config.yaml
model: "CTC audio transcriber"
n_mels: 80
win_length: 400
vocab_size: 5132
norm: "layernorm"
mlp_ratio: 4
init: "kaiming_normal"
nesterov: true
orthogonalizer: "newton_schulz_5"
adamw_lr_other_params: 0.0014
epochs: 126.8
decay_fraction: 0.3
Rows from block 4, named by matrix and row number. Rows with one number belong to one neuron. Each number is 500 + 25 x the weight over its row's rms, rounded and kept within 0 to 999. All counts start at 0. Numbers have three digits each. After the name is the row's rms in percent of the matrix's.
# fc1: MLP up (model.blocks.4.mlp.fc1.weight, 640x160), inputs 0-79
# fc2: MLP down (model.blocks.4.mlp.fc2.weight, 160x640, transposed), outputs 0-79
fc1.486 096:493462531501484458504493507493461496531487542520479502477491515475484472558455562473483521536519468464501473491480486505492474457549498516471462551504542485514496474515537503510475486502488487503509495526512517465494547508497512501463506511
fc1.487 097:476480522507467445500531489455529454492478506472493508545478498523491520514488475523512496513537554463509500485510494485511547515494565458474478498520501460485520482464519498514454495526464491518506496466515477497513502534497494478482455490
fc1.488 105:492496496537519501549501489497512498467464484474485519552489488500477513483468518485520472505483484472464510478473471524539498550500527520517517546467506498472520485544456470528471484486481485473508486515483515503491515464468516517550549493
fc1.491 097:503497519540492484498544462463529532497512480509463475494515480477473491509496481504486482490491511488498473504533529508493492491556480453504488500501482493538468495525497484506518483522543518505480493502505523523461465469469514472511491571
fc1.492 091:522464496491441449482516486496543504517506545490524498518472503485490482480509470495493460495463506471456537496509525488491489472519512487539503492475491540481465491479556504493492443453457526527485508511502525502515467482488513522503511477
fc1.493 101:500439501486459512469470502503542533499472519480491548493502510479509550546456490514477521504522495467499505500479522502513492464497517521491500514492488517518522466468459492526499512495523497489499526495500532515488465513532510464557536498
fc1.494 106:492482453499470545527487490529524499475526475538525543494528532542531479482513469472469507447470525493481519501491508549500545531499518558493516516549493507519500504520457473496530509473532513531477489507493518511487497492478492473507498471
fc1.496 094:482529527520447519491549517511500502511489468496502477499473504486504535538490528472528513469539514468509491469501518518509496495517478494472468539538491471479480507475454541494456550474471515476511519495511503493484538520478497485491491485
fc1.497 099:477547497502510471449494531518512462520504453494495471526487474467494494507466506521498527508513480453523556537503564510500514501491508506519506493496495482479451465519524471482493523490465480490520457468529527471546472488507481522502506530
fc1.498 114:519512543489524512538537531484514550472528469497491540492492491518536493442485500450486468451504475538492476491498536519484505454495488419492488481519478518532498514490552546511464528463505498507499473475504515495490488479455549501475511493
fc1.499 094:501549514505575485492513544494485517501496496471499524512508533493546540495499495526497520498491507462474470521527462522515518500472488480470468477475506512478492465516523534449478528476489511488491547512500495465518491512478515505449458539
fc1.500 099:518503512565525539512489481484497529470488497486492528494507506525507419493479498475531517518516508512494473533465496483516497475504483481483503500488526514498487506447484479564491484508496525523467536540515561457492484484500501478463533549
fc1.501 093:517517516491517474542549506483477520501503475506484499504438517515522532487430522487518557521499498467476510452515471496523530486516520538454512497489462479503478476430509496521477500480509486501506487513461528500478553503493498462478524526
fc1.502 097:536501458527485453462498502501507490510482498523528548491492465553478470492536477514519501487527553511524530483489486504488470493530531474528460479452450533498505517473510513490482488483478475471488487492471502491501467524450501471554480463
fc1.503 102:487480466508526530512486504486490486556488535512453477518500499498486538507488512488476519485505541409470507471540497483536520478494483533483517482514529462513483444528487492528499496497532523506509532540504466493490533505466516489546492493
fc1.504 106:518511467464506503466514528516463508496517472507460507496503520497437498498493468491493506491498511507508504531507494540537474412525501476487501480483496514492513521485559487484569488505511536511500476526538510513536560546518511504505515486
fc1.505 096:476481501509505531484498524500510492491544539506483533531477482509506482474517540458483537533517499514468474489496509511512525542501472498490500522478499467485457517518518518526508531465492502508481481529490522440475476494498530498460537516
fc1.506 095:470492548500472473498502469516502504481526471505457483543470490481533510531472531509524511528505505473466459488519498453533514496546517476483538476473467481503579514482488488537495519490526507483458544501527535489526467538520493482520501479
fc1.507 100:504546474510475485474497523508511464511520526433486482504512528481531516471487451494503555531483456498497519503472467521558510513507533565490495517472497525515494522483471524504516478512523477511505517458514518523491556492497490480478485478
fc1.508 092:488465529499518500554502489515557536485528487506489481482460490515483485537534532520467524541504544465493489515521522535494524511512524501474520505473523509485472496498508497530486479495511489507511507484490498501514518524506486490473515526
fc1.509 115:496496504483448460538494473501519519536496516479472504492447534453466449513513534556531468480492522516466473511479508492472490491504496489468569490510465516510530459485517494528471508519472505503505515495552501486489465524494522501520509473
fc1.510 121:540550513490490577501542470512526518557487491493510465472462487504485536553574478473500505493535501469475472549535449499505507462502493501506501516498522540514505485462512510501517514498479507472491537466512491496533482487506513467481575507
fc1.511 092:546532478525495529500527473475503482494516472472461519524551502499507453525490485483510534505479548485516495512484504471477412503500501485473499505480470509526531513513475552499487524450450484470549481484479441469525501500450510483517480524
fc1.512 105:501486499476505494514523485472514545522465478480487492518461511552502481554517520516477500524502520475473459506489463484522470519465473508528506545485512571502461485531486491544485499480505509504521496521474501485454493478476518487499458466
fc1.513 104:487473480534508520485531516521479501489476484505484473529561487497548448513519504494513537491505524542496451508516520491524479487482465507493486496502472491491481473490505463528489519483558498479495479528497466442486540498497522479538460524
fc1.514 100:513501518467481467503493468483501519509476478523460483493510499484494533493488536521472535500476535516489518452501461524492494535532491517476507495477539514537482469519513557502534494502483521485498497490504483547482488513499515532515496496
fc1.516 088:542513456495540512511486544496480530518505518488498545501470444470511518475505479508489536531541504502496512506529489535437531502486541515502503534482492518487454473482468509466509513499507517503495486505509487525473514488491487465489526524
fc1.517 089:512534485474470485472480493546525510500479504515504539519461488471526458519459493492519495496503529513504510496517456479569516514504448477484486497497522510512418486473447509576489521503488508451493494538498469496483532441487546515520521527
fc1.518 102:473485522489530521474488508483519515492489513484536522459523561470485482498480507506540542461476577515497490483476506474535473505456494491477483519490498502551481449522491520555479456507444523532490481499546560493495430497529476493494459452
fc1.519 105:489532552481458505499512437479512456470510532479501483467511508482521503537519480492460488540527487528496498535481503508525491507543471563545497509497524492495567493480527495473532464470530530487505495483499514535491553465456529473522483491
fc1.520 095:545500505479535503503513486480501480512498540495520537493467492526483492483486463506504485492518489528480487482499489509517538515476465529471519509452480492495486486463522428499484465460507536508518558514448522559502423464491475504504495538
fc1.521 095:529468489521450476490502525469509494464515534524505535482540513440503496496499487514493464469485510487466502486460554495469462516530518554479507558518501510501503501480489496481531517535536479485486510521482504474513528498506530488492465532
fc1.522 108:479484492503474479457528491446517528515515518480483473492557498512496510499500506469511505473491462518504526463507517530538440463491484547473527491502518540521527486472540457491538468530491511488492528506451448475488489544486486488496499501
fc1.523 096:446493426491486502509508462464516515490503489534505497452462506490502502504511509514477536461536507474506496537444482509514499543426549494520493476497457502539523513470482528503503509484468498500501482519468488499523466536517450506511501515
fc1.524 093:526543513517494450471510510490515491508496509471510519535529470511496494531473474536484486501556508515490451494511477541497511460492531481515486524450501496509509507487513524452532484527529475494558470524469501459482515474501512454510504545
fc1.525 097:516544501495530490543506491473454545536471497510464518537474536485461540483538531500496522480505490456460519510477490486488524493509528535472533487495518465471487494505529508462495529504523451512508492480466461516511434475513501519491496522
fc1.526 092:496490508503523453521480492497538529503472474478478476510586513511509484464517461513491497513533516494479466526532514478486539493480513472475508481493505468544532552469502502500493477487514502500448478520458505518468465515494539476502490527
fc1.527 095:505542478510479520505505515537545505498520533516481495482519498465481530522488472549524485488512471477514512483499508494520511491497520522501528480490517484554540474518502503488536438471509522513423474512519504484476490523535511512552479482
fc2.486 107:525470487461493509514536496457557467471487491502475477504449515535549464507459438484529499473505515500501523476507498450523511499502511438526517507522508524510490483509483498525494532485510470503502504471520508534521495501564489517504499543
fc2.487 096:523507528507506518505520562513478523493499531483472508489483455489501476486500478493492497481447483480467449498497480468474477518465478543470493489468471482537503499497497508493580528464525489503515497483481554564533518514524538518483476495
fc2.488 107:509468470510506456524546510539466479525481498455510500502533495534461527520496506526519476531480466511547534549461498508515477486512477479507481492536464485479503495471514498505551475444475514504500503479521498504496501472506488541444442524
fc2.491 097:498506532481495521477522533497454472466492511528526505535539536488506539501504472486478505502500522504516503506501479494511530478522514547494543514498537492479493454465502537488520484540476485508523527494488489447493523537516524512544506446
fc2.492 086:502499487505484522503505476578491448488519485496430509543495541514511504530512507478507469517484467511502510495468505527538497485474479493516468547463493474494476473467488526510499469497500498534467441444464551468495481468521520529533492520
fc2.493 097:526534465520556532516463509485513468467516524487522505532492501507521443479510464518451520456488480495481527496525504515511581485498535503542534529481497521504518476491519495465476501488483498505504470501498484457511529477494490497510507500
fc2.494 102:475545526513516481487472533513496470518523490482514504539531507487517509512513544502535540494499492496525482471501483499519483500489491468476512499493458482497522498487509482499499491513458484492497527525488486496478499505516489486471495504
fc2.496 094:512488493483518502482466474488522473461506502471533483493490488463514558492513514516495481516483506514457480505471473530495533520498495518526518493469511559539534506529530470506513462535516508512511533493490485506497495477506475503544487502
fc2.497 102:484496549491496471510529471498505540485551522478509469511519442501484515496488488488496498477516495484490517514471447496481484489500490533531476469513525525564499456487483507467519466512505495512506495488499475522461482509457528491515499481
fc2.498 121:508503506476495487545524496547467508478507499517536536530490487476507524501504560496481455521525513542477492483451490491438493485537544473474477526555517576522541469517494510473512484546480448508499455459495522494514476509494487470510513497
fc2.499 093:514478494519481504540502493499511541494506491513499488484500518530448453483479524516511511483510502494487473469478483481520504486539490532495442512544524499527490560458541494481523487532550503479485478472454471494524487504512452487506500492
fc2.500 104:515497473469504487471501507498525510496497463507489510499498493467487566494514489520536474494482499511489498483488484551512486551490517492508537516479505461481548487509500559464516544506521510475505482482492464550536512514501515465507478456
fc2.501 101:487470525487489529470507486480559544506526501449523476449533513506496498519501446495474491498505501500518470543463510493445485522503479462540505520494517504535477475497516550508470520497515476547471546470498483486486455494509555507493463484
fc2.502 090:457504514501521535549507489510507489484500515483498440514506509507507537513518495482489507486504490498457494491506490530491504490471443483481524514557524468524523453502555461503504510503523533488476476473529529509516531499522536503492474499
fc2.503 096:521482492526477455511536508518534518474516499481526491498498501531509499507525496542497463479461454472480526494513496522501516466507473473496512517490452516489507490507501477484491519464521501473499507499476520476497523488520460504491509511
fc2.504 104:499496501484504465514494505454485516511517516507529484471524486513480529468512548525542541478486509535450496495495538560505481556516520503497481502510501536488418487515512559492498516430494485474429530493446538531487475503485481506527473494
fc2.505 089:546518551478476497480490497523532514485445502467439529511516502509527493489511426518499488450471483489581498500512510543491492469497464464478484498530498491503537555517466522526489496497502476507541539494495467540494508483487474503505509524
fc2.506 097:525503519510502551433484502527526477476501544537470525521506471503433468523497519503474475517513505498524501517490519522508504489469508443536513515442469475502453511526477478495511492550490527458528528520506490475534521478519508542475503511
fc2.507 105:457523502527516497504512492455494476512536504502492504511518489537523556537512523500496477492533536526485494511526485496486513516476483443503499515523530451490526436520518464445485517496461478512495509518482462492495461529498483513546487522
fc2.508 093:505543443490483518464507539483457484496514483507497483499555503490504514467468531483509484522518438531490495512498474484515476473502489499479481515526501493546534467514516495476524554475514497507505478509518477487500486478483530495488504473
fc2.509 118:529485522500500506489459481521508486507545490475473505493504435489502502507494479490507509515466506509507438531501476497494477496494540473464540531504534488457487514479482500522536491545515533499525486513527510472457515516524491510476483529
fc2.510 106:473501498524474493458509519514525478491483506481489482537475505526518510565482519495542485522473478523504487511520458488492476489559516499506492502475516526501526485477523515550504499521491461506536497546515481495508499498520509470485522482
fc2.511 093:458481524499484481494483541507545474485511509526538512539482486530518551479464490504482511515529486512530468456517484542508565507498494509547511505523521521470446449484559484485495463540535542524451465474523497558468506503521490521498520486
fc2.512 097:510486490511495535491497526471461533498482486523488531528543473509470535493525513474511471512482497519460495546523478514505549453503502499499463463489484484531533534518509488457490443471480480510497489488501513541500512482479459490510495514
fc2.513 095:502506542509481493532475473504487470480509494530525521483482518526484517542499523515501485519522448481519517479494475538464490494491534463488506485498517529509502503501489510471538506485460510527484496477519491534492505489507540476462521491
fc2.514 096:474420529499519510481483520502515487489511531482498514520476518521475463491473496502530462501528460541481504480523493519507487466474500468479510477539468509514523548514510485530553499483504488494483522517543524525457503468487474558468485486
fc2.516 089:468515516561471483460512472539506497462530521526499521511508494489501534508523536488530438472474515490548552526512505498515456492503511475496503489499475479477513532508492519527495506506449482512433494502469512460497514487466478491483493459
fc2.517 089:534482477519494481535523489495480541494482517497484467488504512533476534482496497528509536488486479496515495485466494513486470474486483541489545481503464486481541525530522499443503492544474521504512520486545505504532458525490471481473475458
fc2.518 103:484501523505549461484531468458513467529474489502507528493531472470529497511508497504484482469476531545525490466526545483539516498459480493512511512532492451556506517484521538534531492495511483494489501464513505503526480475512465458492541517
fc2.519 098:514458475533537513495517536493487460481528478459464512514482479518500521485513479528523463478499514499500507518496508503473511473511515528437525482508487461535412513490477532473499517549473479502509524516513525461452469569500493519531500530
fc2.520 096:476537510505459522510483575457485544488510523529466493500512489492508513516488517477500525502515516532512509522484493473496465490535500502486514501477524480520500512539445481520474495535490483453518506430469503505503541462508492510485471491
fc2.521 095:503518513501502515499499502502497514493494440496472427530448493531532497495490468472450531497496517509510504547513480507543517527479500499510495481438479526522473494511529521494498491484483532506493499492535504484502487476481442478480491495
fc2.522 098:541490510533465487513493525523501453485466488494522506492493499513489467482469501501467483492504524458449468499512513517512504499501523501494506492518482447496519493535500582480476523492526472521505497514532529532482506477515498517495473493
fc2.523 102:548519532511477506522548512485483497520501530499494489509540496502510483493504486515496474525493517465498501467511511530458479453528491513499501520475513528467458478519536505513488478513494478556494546534506487512500503507446517518505499487
fc2.524 090:518451510521503512560507503485494512505485516489534505490471477448491484476524491492490470474479519508519523501481531496513493543507445493485474488457500532475496509520534510455463498473460466487461526447524552514536508515554500500465499514
fc2.525 105:502491477524479543471508497513499487444499492512484466460510481482505455514497485498535530494502504472527506528479490491477483486511482479444520519474489497514487505466493491507519510557494502508497474519488531508526534526493503502510483477
fc2.526 096:491521488468466505498495502516492495471503529536533520498487537494513466554519535506527505492487465501517501473482448490525440509484514500492496519485533532528477461491482485446543528508521512484529487507526458485551559469470518523486496485
fc2.527 090:474466526545526454489529525488489490499443498471501500506486531526544497473551525492480484459505516518502556482520529533508489501497499495477492538508542487465497480516470497459485487521517469495510534490507517512490491489457519506506499550