{"model": "CTC audio transcriber", "dataset": "short read English sentences (LibriTTS-R)", "train_examples": 26041, "gain_aug_db": 10, "n_mels": 80, "hop_length": 160, "input": "log_mel", "spec_augment": true, "win_length": 400, "tokenizer": "word", "vocab_size": 5132, "arch": "transformer", "norm": "layernorm", "norm_position": "sandwich", "hidden_act": "silu", "mlp_ratio": 4, "head_dim": 48, "fused_qkv": true, "bias": "none", "qk_norm": false, "parallel_block": false, "inner_norm": false, "subsampling": 2, "layers": 8, "width": 160, "positions": "learned", "init": "kaiming_normal", "optimizer": "muon", "muon_scale": "match_rms_adamw", "learning_rate": 0.0024, "momentum": 0.95, "nesterov": true, "orthogonalizer": "newton_schulz_5", "adamw_lr_other_params": 0.0014, "max_grad_norm": 1.0, "max_steps": 8600, "batch_size": 384, "epochs": 126.8, "lr_schedule": "wsd", "decay_fraction": 0.3, "final_lr_fraction": 0, "warmup_steps": 170, "weight_decay": 0.2, "adamw_weight_decay_other_params": 0.01}
Rows from block 3, named by matrix and row number. Rows with one number belong to one attention dimension. Each number is 50 + 10 x the weight over its row's rms, rounded and kept within 0 to 99. All counts start at 0. After the name is the row's rms in percent of the matrix's.
# q: attention query, key and value (stacked) (model.blocks.3.attn.qkv.weight, 432x160, the q third), inputs 0-159
# k: attention query, key and value (stacked) (model.blocks.3.attn.qkv.weight, 432x160, the k third), inputs 0-159
q.110 120:66 46 66 58 46 70 48 51 63 35 61 46 54 30 38 52 68 39 65 43 42 35 54 43 58 47 57 60 38 49 57 52 31 51 46 41 51 42 54 41 47 38 54 45 52 59 49 55 59 39 57 52 48 46 65 44 51 43 62 54 75 55 53 40 47 76 43 41 34 55 65 44 38 50 40 57 46 50 38 56 50 54 47 57 57 52 59 55 41 72 51 53 40 44 57 60 35 45 50 66 58 45 56 37 35 48 51 56 55 57 49 52 66 37 74 47 79 44 46 37 46 35 50 60 49 47 50 28 51 38 55 38 37 62 56 36 35 63 56 49 40 67 49 54 46 58 39 63 28 51 44 46 56 50 47 45 40 56 41 56
q.111 124:69 54 59 40 69 52 43 45 54 24 52 52 52 54 72 45 53 38 71 38 52 54 43 57 47 51 55 59 48 60 54 48 43 27 73 48 31 54 40 50 54 32 56 59 41 46 48 59 33 51 41 38 49 67 46 60 49 64 44 31 47 62 48 52 61 54 48 54 46 48 64 55 58 58 52 44 44 42 34 37 57 71 55 54 50 57 53 38 43 45 55 49 45 46 69 61 61 52 55 55 43 60 48 23 44 47 56 62 63 31 48 57 51 54 37 70 46 63 44 48 50 60 52 52 47 51 52 35 44 44 49 28 53 48 47 34 39 68 54 53 47 38 55 45 44 60 34 42 62 66 47 53 66 50 49 30 34 57 50 47
q.112 121:65 55 42 46 59 56 53 39 50 55 58 43 50 40 39 53 48 58 53 44 60 40 51 69 46 50 50 55 50 52 33 26 49 49 45 52 31 46 48 45 41 53 36 44 53 55 23 54 59 28 54 68 59 43 66 63 39 70 44 39 59 42 50 73 66 35 45 48 38 47 50 50 48 45 43 42 64 52 43 66 61 48 71 53 59 41 58 49 40 46 30 37 43 45 50 48 48 41 62 53 41 48 38 60 39 64 28 49 52 50 48 43 67 57 45 52 40 32 50 51 50 34 54 50 61 53 60 33 39 66 40 47 54 42 59 45 60 59 58 41 47 50 56 75 65 42 56 45 51 67 55 43 49 60 58 44 53 68 56 62
q.113 127:65 40 55 31 57 55 61 48 45 49 44 59 50 41 37 45 60 60 42 33 50 55 40 47 44 55 31 57 58 37 54 43 51 65 44 46 55 46 53 55 62 43 49 50 54 42 61 47 55 36 58 45 56 28 44 54 62 42 49 53 66 62 41 56 60 50 36 45 48 55 62 44 49 40 37 50 66 63 33 46 44 47 64 47 45 59 46 49 36 33 53 40 53 47 36 48 62 50 31 43 41 66 52 45 65 47 55 59 48 48 58 33 34 49 64 63 36 54 58 56 49 43 67 30 47 42 44 46 52 59 43 58 76 77 54 31 47 29 69 58 50 58 64 55 57 46 54 43 53 45 61 51 53 32 58 62 72 45 61 44
q.114 131:53 41 25 50 45 57 39 39 32 46 33 41 60 47 58 27 58 45 58 72 46 51 65 60 57 52 56 49 48 55 45 56 51 39 49 60 54 60 58 39 44 45 53 65 34 35 59 57 66 31 50 58 51 38 60 30 24 49 50 41 52 54 51 52 56 49 46 51 59 44 43 51 42 50 40 55 55 48 64 53 65 38 41 53 52 32 41 67 58 59 64 48 50 44 39 60 43 48 52 52 53 65 69 52 49 66 63 50 74 64 40 53 43 41 44 55 51 59 57 35 54 53 40 43 43 51 64 50 42 49 71 61 58 50 51 39 51 34 46 41 45 46 41 61 41 40 54 39 52 51 28 42 49 44 77 40 46 57 53 64
q.115 117:60 48 47 46 36 37 68 55 63 49 37 35 56 57 45 51 55 47 55 29 62 32 40 26 63 57 52 30 72 66 23 54 64 47 49 55 39 53 62 31 53 50 50 63 52 52 53 50 55 43 57 46 32 62 40 53 53 41 41 43 53 50 67 65 73 52 57 56 46 56 53 46 48 64 48 41 38 39 45 42 58 49 37 52 67 42 43 50 50 58 52 26 53 56 38 51 41 35 62 57 52 33 42 53 60 46 64 45 43 51 41 44 41 53 51 42 40 43 47 54 42 48 70 54 52 67 50 60 65 49 55 47 66 57 53 61 40 73 34 59 53 49 46 50 44 56 52 48 50 58 53 50 28 54 65 57 43 39 46 44
q.116 128:43 59 52 44 54 42 44 75 58 56 79 52 45 59 42 29 53 56 42 51 38 41 52 54 43 34 43 38 39 61 38 44 53 43 31 47 36 55 48 47 45 44 35 53 57 58 45 65 66 53 43 61 63 39 46 65 56 71 34 60 64 52 60 71 45 56 56 48 58 46 46 38 54 31 46 67 48 61 65 46 39 47 48 44 71 40 45 42 37 45 47 53 65 41 63 34 48 61 44 56 53 56 49 33 41 64 61 53 34 50 47 55 46 45 50 59 49 66 60 53 59 39 50 42 48 50 57 40 38 45 51 44 41 62 66 65 36 56 40 51 54 49 50 59 56 41 48 27 54 62 42 47 45 73 35 54 52 51 40 42
q.117 111:55 62 37 41 51 42 66 38 44 54 40 42 62 50 39 68 39 49 56 62 63 40 31 38 52 54 46 46 52 54 54 49 47 40 41 48 52 64 48 52 30 34 50 66 56 58 63 64 33 55 63 75 43 70 51 52 67 49 56 37 38 62 60 52 48 45 40 70 50 54 46 41 72 43 49 41 43 57 67 35 46 46 43 48 52 50 50 44 49 63 53 56 44 33 46 56 33 46 62 52 37 47 48 62 50 48 61 35 46 39 61 38 37 34 68 50 55 48 46 53 39 45 42 34 54 69 44 59 71 49 41 58 38 48 55 44 67 53 40 53 52 51 37 40 43 42 51 64 36 58 39 57 61 54 56 71 42 61 44 50
q.118 123:53 28 56 68 56 53 49 43 49 47 64 38 37 62 60 24 42 63 75 40 37 44 49 55 42 75 39 54 28 48 56 42 49 44 30 52 44 48 47 48 35 56 44 67 40 65 51 55 52 50 48 60 41 48 49 68 64 54 64 37 50 36 70 52 48 51 55 51 42 60 57 34 56 48 48 70 69 37 39 39 37 58 59 59 53 58 52 37 57 33 42 48 44 41 48 44 57 49 58 58 55 62 62 43 40 61 59 59 55 35 48 56 51 56 39 49 46 49 46 60 61 52 42 47 60 66 40 52 46 37 51 39 63 30 43 43 45 52 43 60 54 48 35 50 54 69 36 60 57 52 67 45 56 52 43 42 51 42 58 53
q.119 123:54 32 45 61 58 53 48 50 50 61 41 44 38 43 63 47 55 48 35 45 65 44 58 45 42 54 57 71 45 42 36 48 38 30 58 48 37 61 39 44 59 54 47 37 54 45 34 33 43 61 58 43 46 53 68 50 65 45 52 53 52 37 55 46 51 51 54 34 65 45 52 46 60 37 54 57 63 60 68 38 55 78 53 52 77 43 59 58 30 51 67 50 49 35 46 41 56 49 41 47 48 46 42 65 44 39 41 49 46 41 65 43 46 57 54 42 28 58 43 56 44 61 51 42 44 66 53 47 48 48 67 52 34 55 28 53 54 49 54 51 35 56 63 48 51 63 50 66 53 47 53 63 66 41 59 45 41 45 45 79
k.110 116:51 37 46 55 62 46 40 41 36 59 56 52 54 40 66 40 34 37 38 56 57 41 51 61 67 41 52 57 63 29 52 53 57 68 52 50 61 57 52 42 35 33 65 57 38 44 48 35 41 41 59 47 70 55 55 44 57 57 45 52 65 53 55 59 40 59 54 42 45 73 45 46 37 35 32 45 46 45 54 63 65 53 47 31 40 75 45 58 43 68 37 58 53 41 50 65 50 60 42 67 52 42 40 59 42 46 54 44 46 45 66 49 45 45 35 53 63 41 39 47 39 55 64 59 45 51 41 27 55 45 52 61 69 39 44 51 44 69 52 57 36 47 30 57 55 52 52 73 55 56 48 50 43 45 52 43 54 56 39 57
k.111 122:43 60 41 35 56 36 53 64 46 46 52 69 57 31 38 65 60 58 38 45 56 54 64 44 40 62 57 42 44 33 61 38 34 48 56 43 45 47 61 60 41 26 57 57 42 46 38 58 30 47 59 70 24 53 56 60 38 42 43 61 52 63 66 67 45 56 48 51 32 54 63 53 35 61 57 58 34 53 51 51 56 29 61 65 59 58 45 51 53 64 56 45 50 41 49 39 48 52 53 50 52 55 51 66 62 56 50 62 45 47 66 62 52 52 54 61 49 38 40 60 35 41 61 50 59 69 43 50 56 45 37 62 40 42 41 65 45 40 54 54 35 43 42 48 41 57 53 45 67 51 48 53 43 34 45 59 39 45 34 44
k.112 120:58 39 52 69 55 35 50 54 27 60 39 41 45 46 42 24 34 34 57 50 60 34 68 37 55 53 43 59 40 44 42 47 46 50 44 53 58 60 60 57 51 43 52 41 41 53 60 52 51 52 60 42 66 44 58 48 44 46 39 45 49 34 57 66 43 67 36 59 48 68 63 44 56 45 54 37 44 51 47 41 71 25 48 62 62 49 42 44 58 43 50 41 33 37 37 34 34 48 61 46 46 38 44 62 47 58 57 52 35 64 51 43 56 55 55 59 56 62 55 57 50 47 51 49 44 63 51 62 55 71 65 48 45 52 43 41 41 67 58 55 65 39 56 38 61 68 36 60 54 57 57 55 62 53 58 53 35 29 53 54
k.113 124:57 59 41 41 65 42 69 47 73 28 51 51 47 49 50 36 67 55 58 48 33 47 62 53 43 54 34 42 73 38 42 42 63 38 42 59 62 45 47 57 41 60 45 43 42 51 55 42 48 50 40 42 46 55 40 42 58 58 49 57 56 41 33 44 47 58 27 27 47 47 55 55 57 47 42 53 61 69 39 38 51 33 52 46 51 31 48 40 48 50 74 56 48 47 51 55 49 57 43 49 62 65 53 56 36 54 65 44 52 39 57 54 46 43 51 60 44 66 48 64 27 44 34 36 59 54 65 50 52 32 55 49 65 53 60 41 63 66 67 67 49 43 43 57 51 41 39 42 44 54 56 56 64 53 57 45 54 40 51 68
k.114 127:46 59 61 40 52 52 59 62 52 40 54 56 64 43 60 48 44 50 42 56 53 53 55 36 47 56 45 55 47 43 50 46 53 51 53 39 54 64 48 53 48 52 42 64 40 51 41 61 37 57 59 50 49 44 48 33 44 66 54 32 42 49 45 57 33 41 58 53 62 56 66 57 58 61 48 45 51 59 60 39 59 47 50 46 39 53 56 74 27 51 45 50 45 42 55 66 37 30 51 50 34 46 59 49 63 44 38 54 43 24 39 58 54 29 59 52 54 66 43 22 42 56 51 36 46 40 71 58 46 53 35 35 53 34 48 60 55 69 46 52 46 49 50 68 51 76 54 58 53 63 52 30 24 54 55 41 48 60 61 59
k.115 110:60 57 52 60 58 48 55 45 57 55 56 45 47 59 33 56 39 51 52 43 49 53 34 67 43 43 36 46 56 67 56 67 41 63 67 67 36 51 47 40 50 57 60 38 47 79 48 62 62 71 48 41 58 50 41 33 60 33 39 41 35 36 37 58 47 48 37 59 54 37 60 46 35 40 46 52 43 45 71 56 51 66 47 38 42 47 53 66 59 39 42 66 61 41 37 36 51 55 53 55 40 40 47 57 49 53 54 60 53 55 56 55 58 67 45 53 38 57 33 51 55 49 52 30 64 67 48 48 42 45 58 51 43 55 57 58 40 46 40 52 46 67 30 56 63 44 52 46 61 55 43 39 54 34 57 51 48 45 34 26
k.116 128:48 42 53 61 38 47 50 68 49 45 47 53 71 48 39 48 50 62 42 55 50 49 48 50 50 40 38 40 49 38 48 65 63 52 39 60 40 47 57 62 55 54 60 33 48 49 54 48 32 39 51 55 53 62 48 50 29 60 39 52 44 58 59 40 48 49 45 56 45 51 37 50 57 52 29 55 59 44 55 68 54 43 54 72 38 38 55 45 37 67 52 55 45 35 39 50 60 56 61 39 32 55 18 42 48 40 57 58 54 79 46 48 72 49 64 45 56 62 46 41 41 51 52 50 65 39 48 46 50 39 33 53 50 37 56 29 54 39 65 50 57 73 45 59 63 42 69 43 58 41 49 53 48 67 38 41 48 61 60 44
k.117 111:50 46 55 53 54 51 40 45 45 61 48 57 50 64 38 43 47 50 40 45 53 41 24 38 42 56 45 52 44 42 67 45 73 53 48 75 48 52 54 63 32 43 56 64 61 46 39 51 55 58 40 50 42 41 57 38 57 49 64 55 47 43 49 40 52 66 46 52 58 67 50 29 62 70 45 50 57 54 47 58 42 64 60 59 48 54 65 68 53 48 68 47 50 52 48 29 58 52 44 45 50 48 72 31 52 69 42 56 66 37 59 47 59 48 43 50 55 74 37 38 33 49 45 38 39 28 55 51 59 46 62 41 40 45 44 52 45 42 38 39 58 73 39 31 42 54 44 60 44 47 50 32 52 48 57 63 52 46 37 53
k.118 122:53 32 48 50 44 46 50 56 50 25 54 80 42 42 46 45 60 36 53 47 49 32 44 31 64 57 62 33 50 48 47 44 47 48 47 49 41 33 49 50 63 56 47 44 43 54 50 29 55 55 52 41 55 57 39 72 45 47 53 44 33 59 61 53 65 58 44 48 51 64 63 57 40 62 51 40 40 43 43 59 42 50 70 43 51 52 60 43 50 55 66 32 37 41 44 48 45 48 53 56 43 44 44 59 42 47 61 56 33 66 53 59 51 68 32 55 51 43 44 58 44 32 43 46 59 58 50 82 57 28 42 48 66 51 44 48 60 48 54 47 59 50 50 48 59 64 74 46 45 61 69 50 57 40 61 45 59 60 41 52
k.119 116:42 42 51 66 63 45 43 40 55 43 45 62 47 43 50 49 58 54 53 43 22 58 40 28 46 54 76 43 39 50 44 70 46 65 41 38 46 48 35 50 48 50 60 54 44 55 57 41 46 43 62 57 48 54 60 52 42 42 59 49 59 62 51 68 44 33 31 65 62 44 52 53 60 65 43 60 46 58 57 43 47 34 65 36 56 50 55 45 47 41 55 44 40 62 61 49 57 60 41 31 62 51 48 50 45 57 51 61 26 45 29 29 59 56 39 48 48 48 79 27 49 65 58 54 44 59 43 47 65 54 54 52 65 43 50 63 53 54 45 62 44 50 53 62 51 37 45 42 53 67 41 37 63 45 48 61 44 42 40 49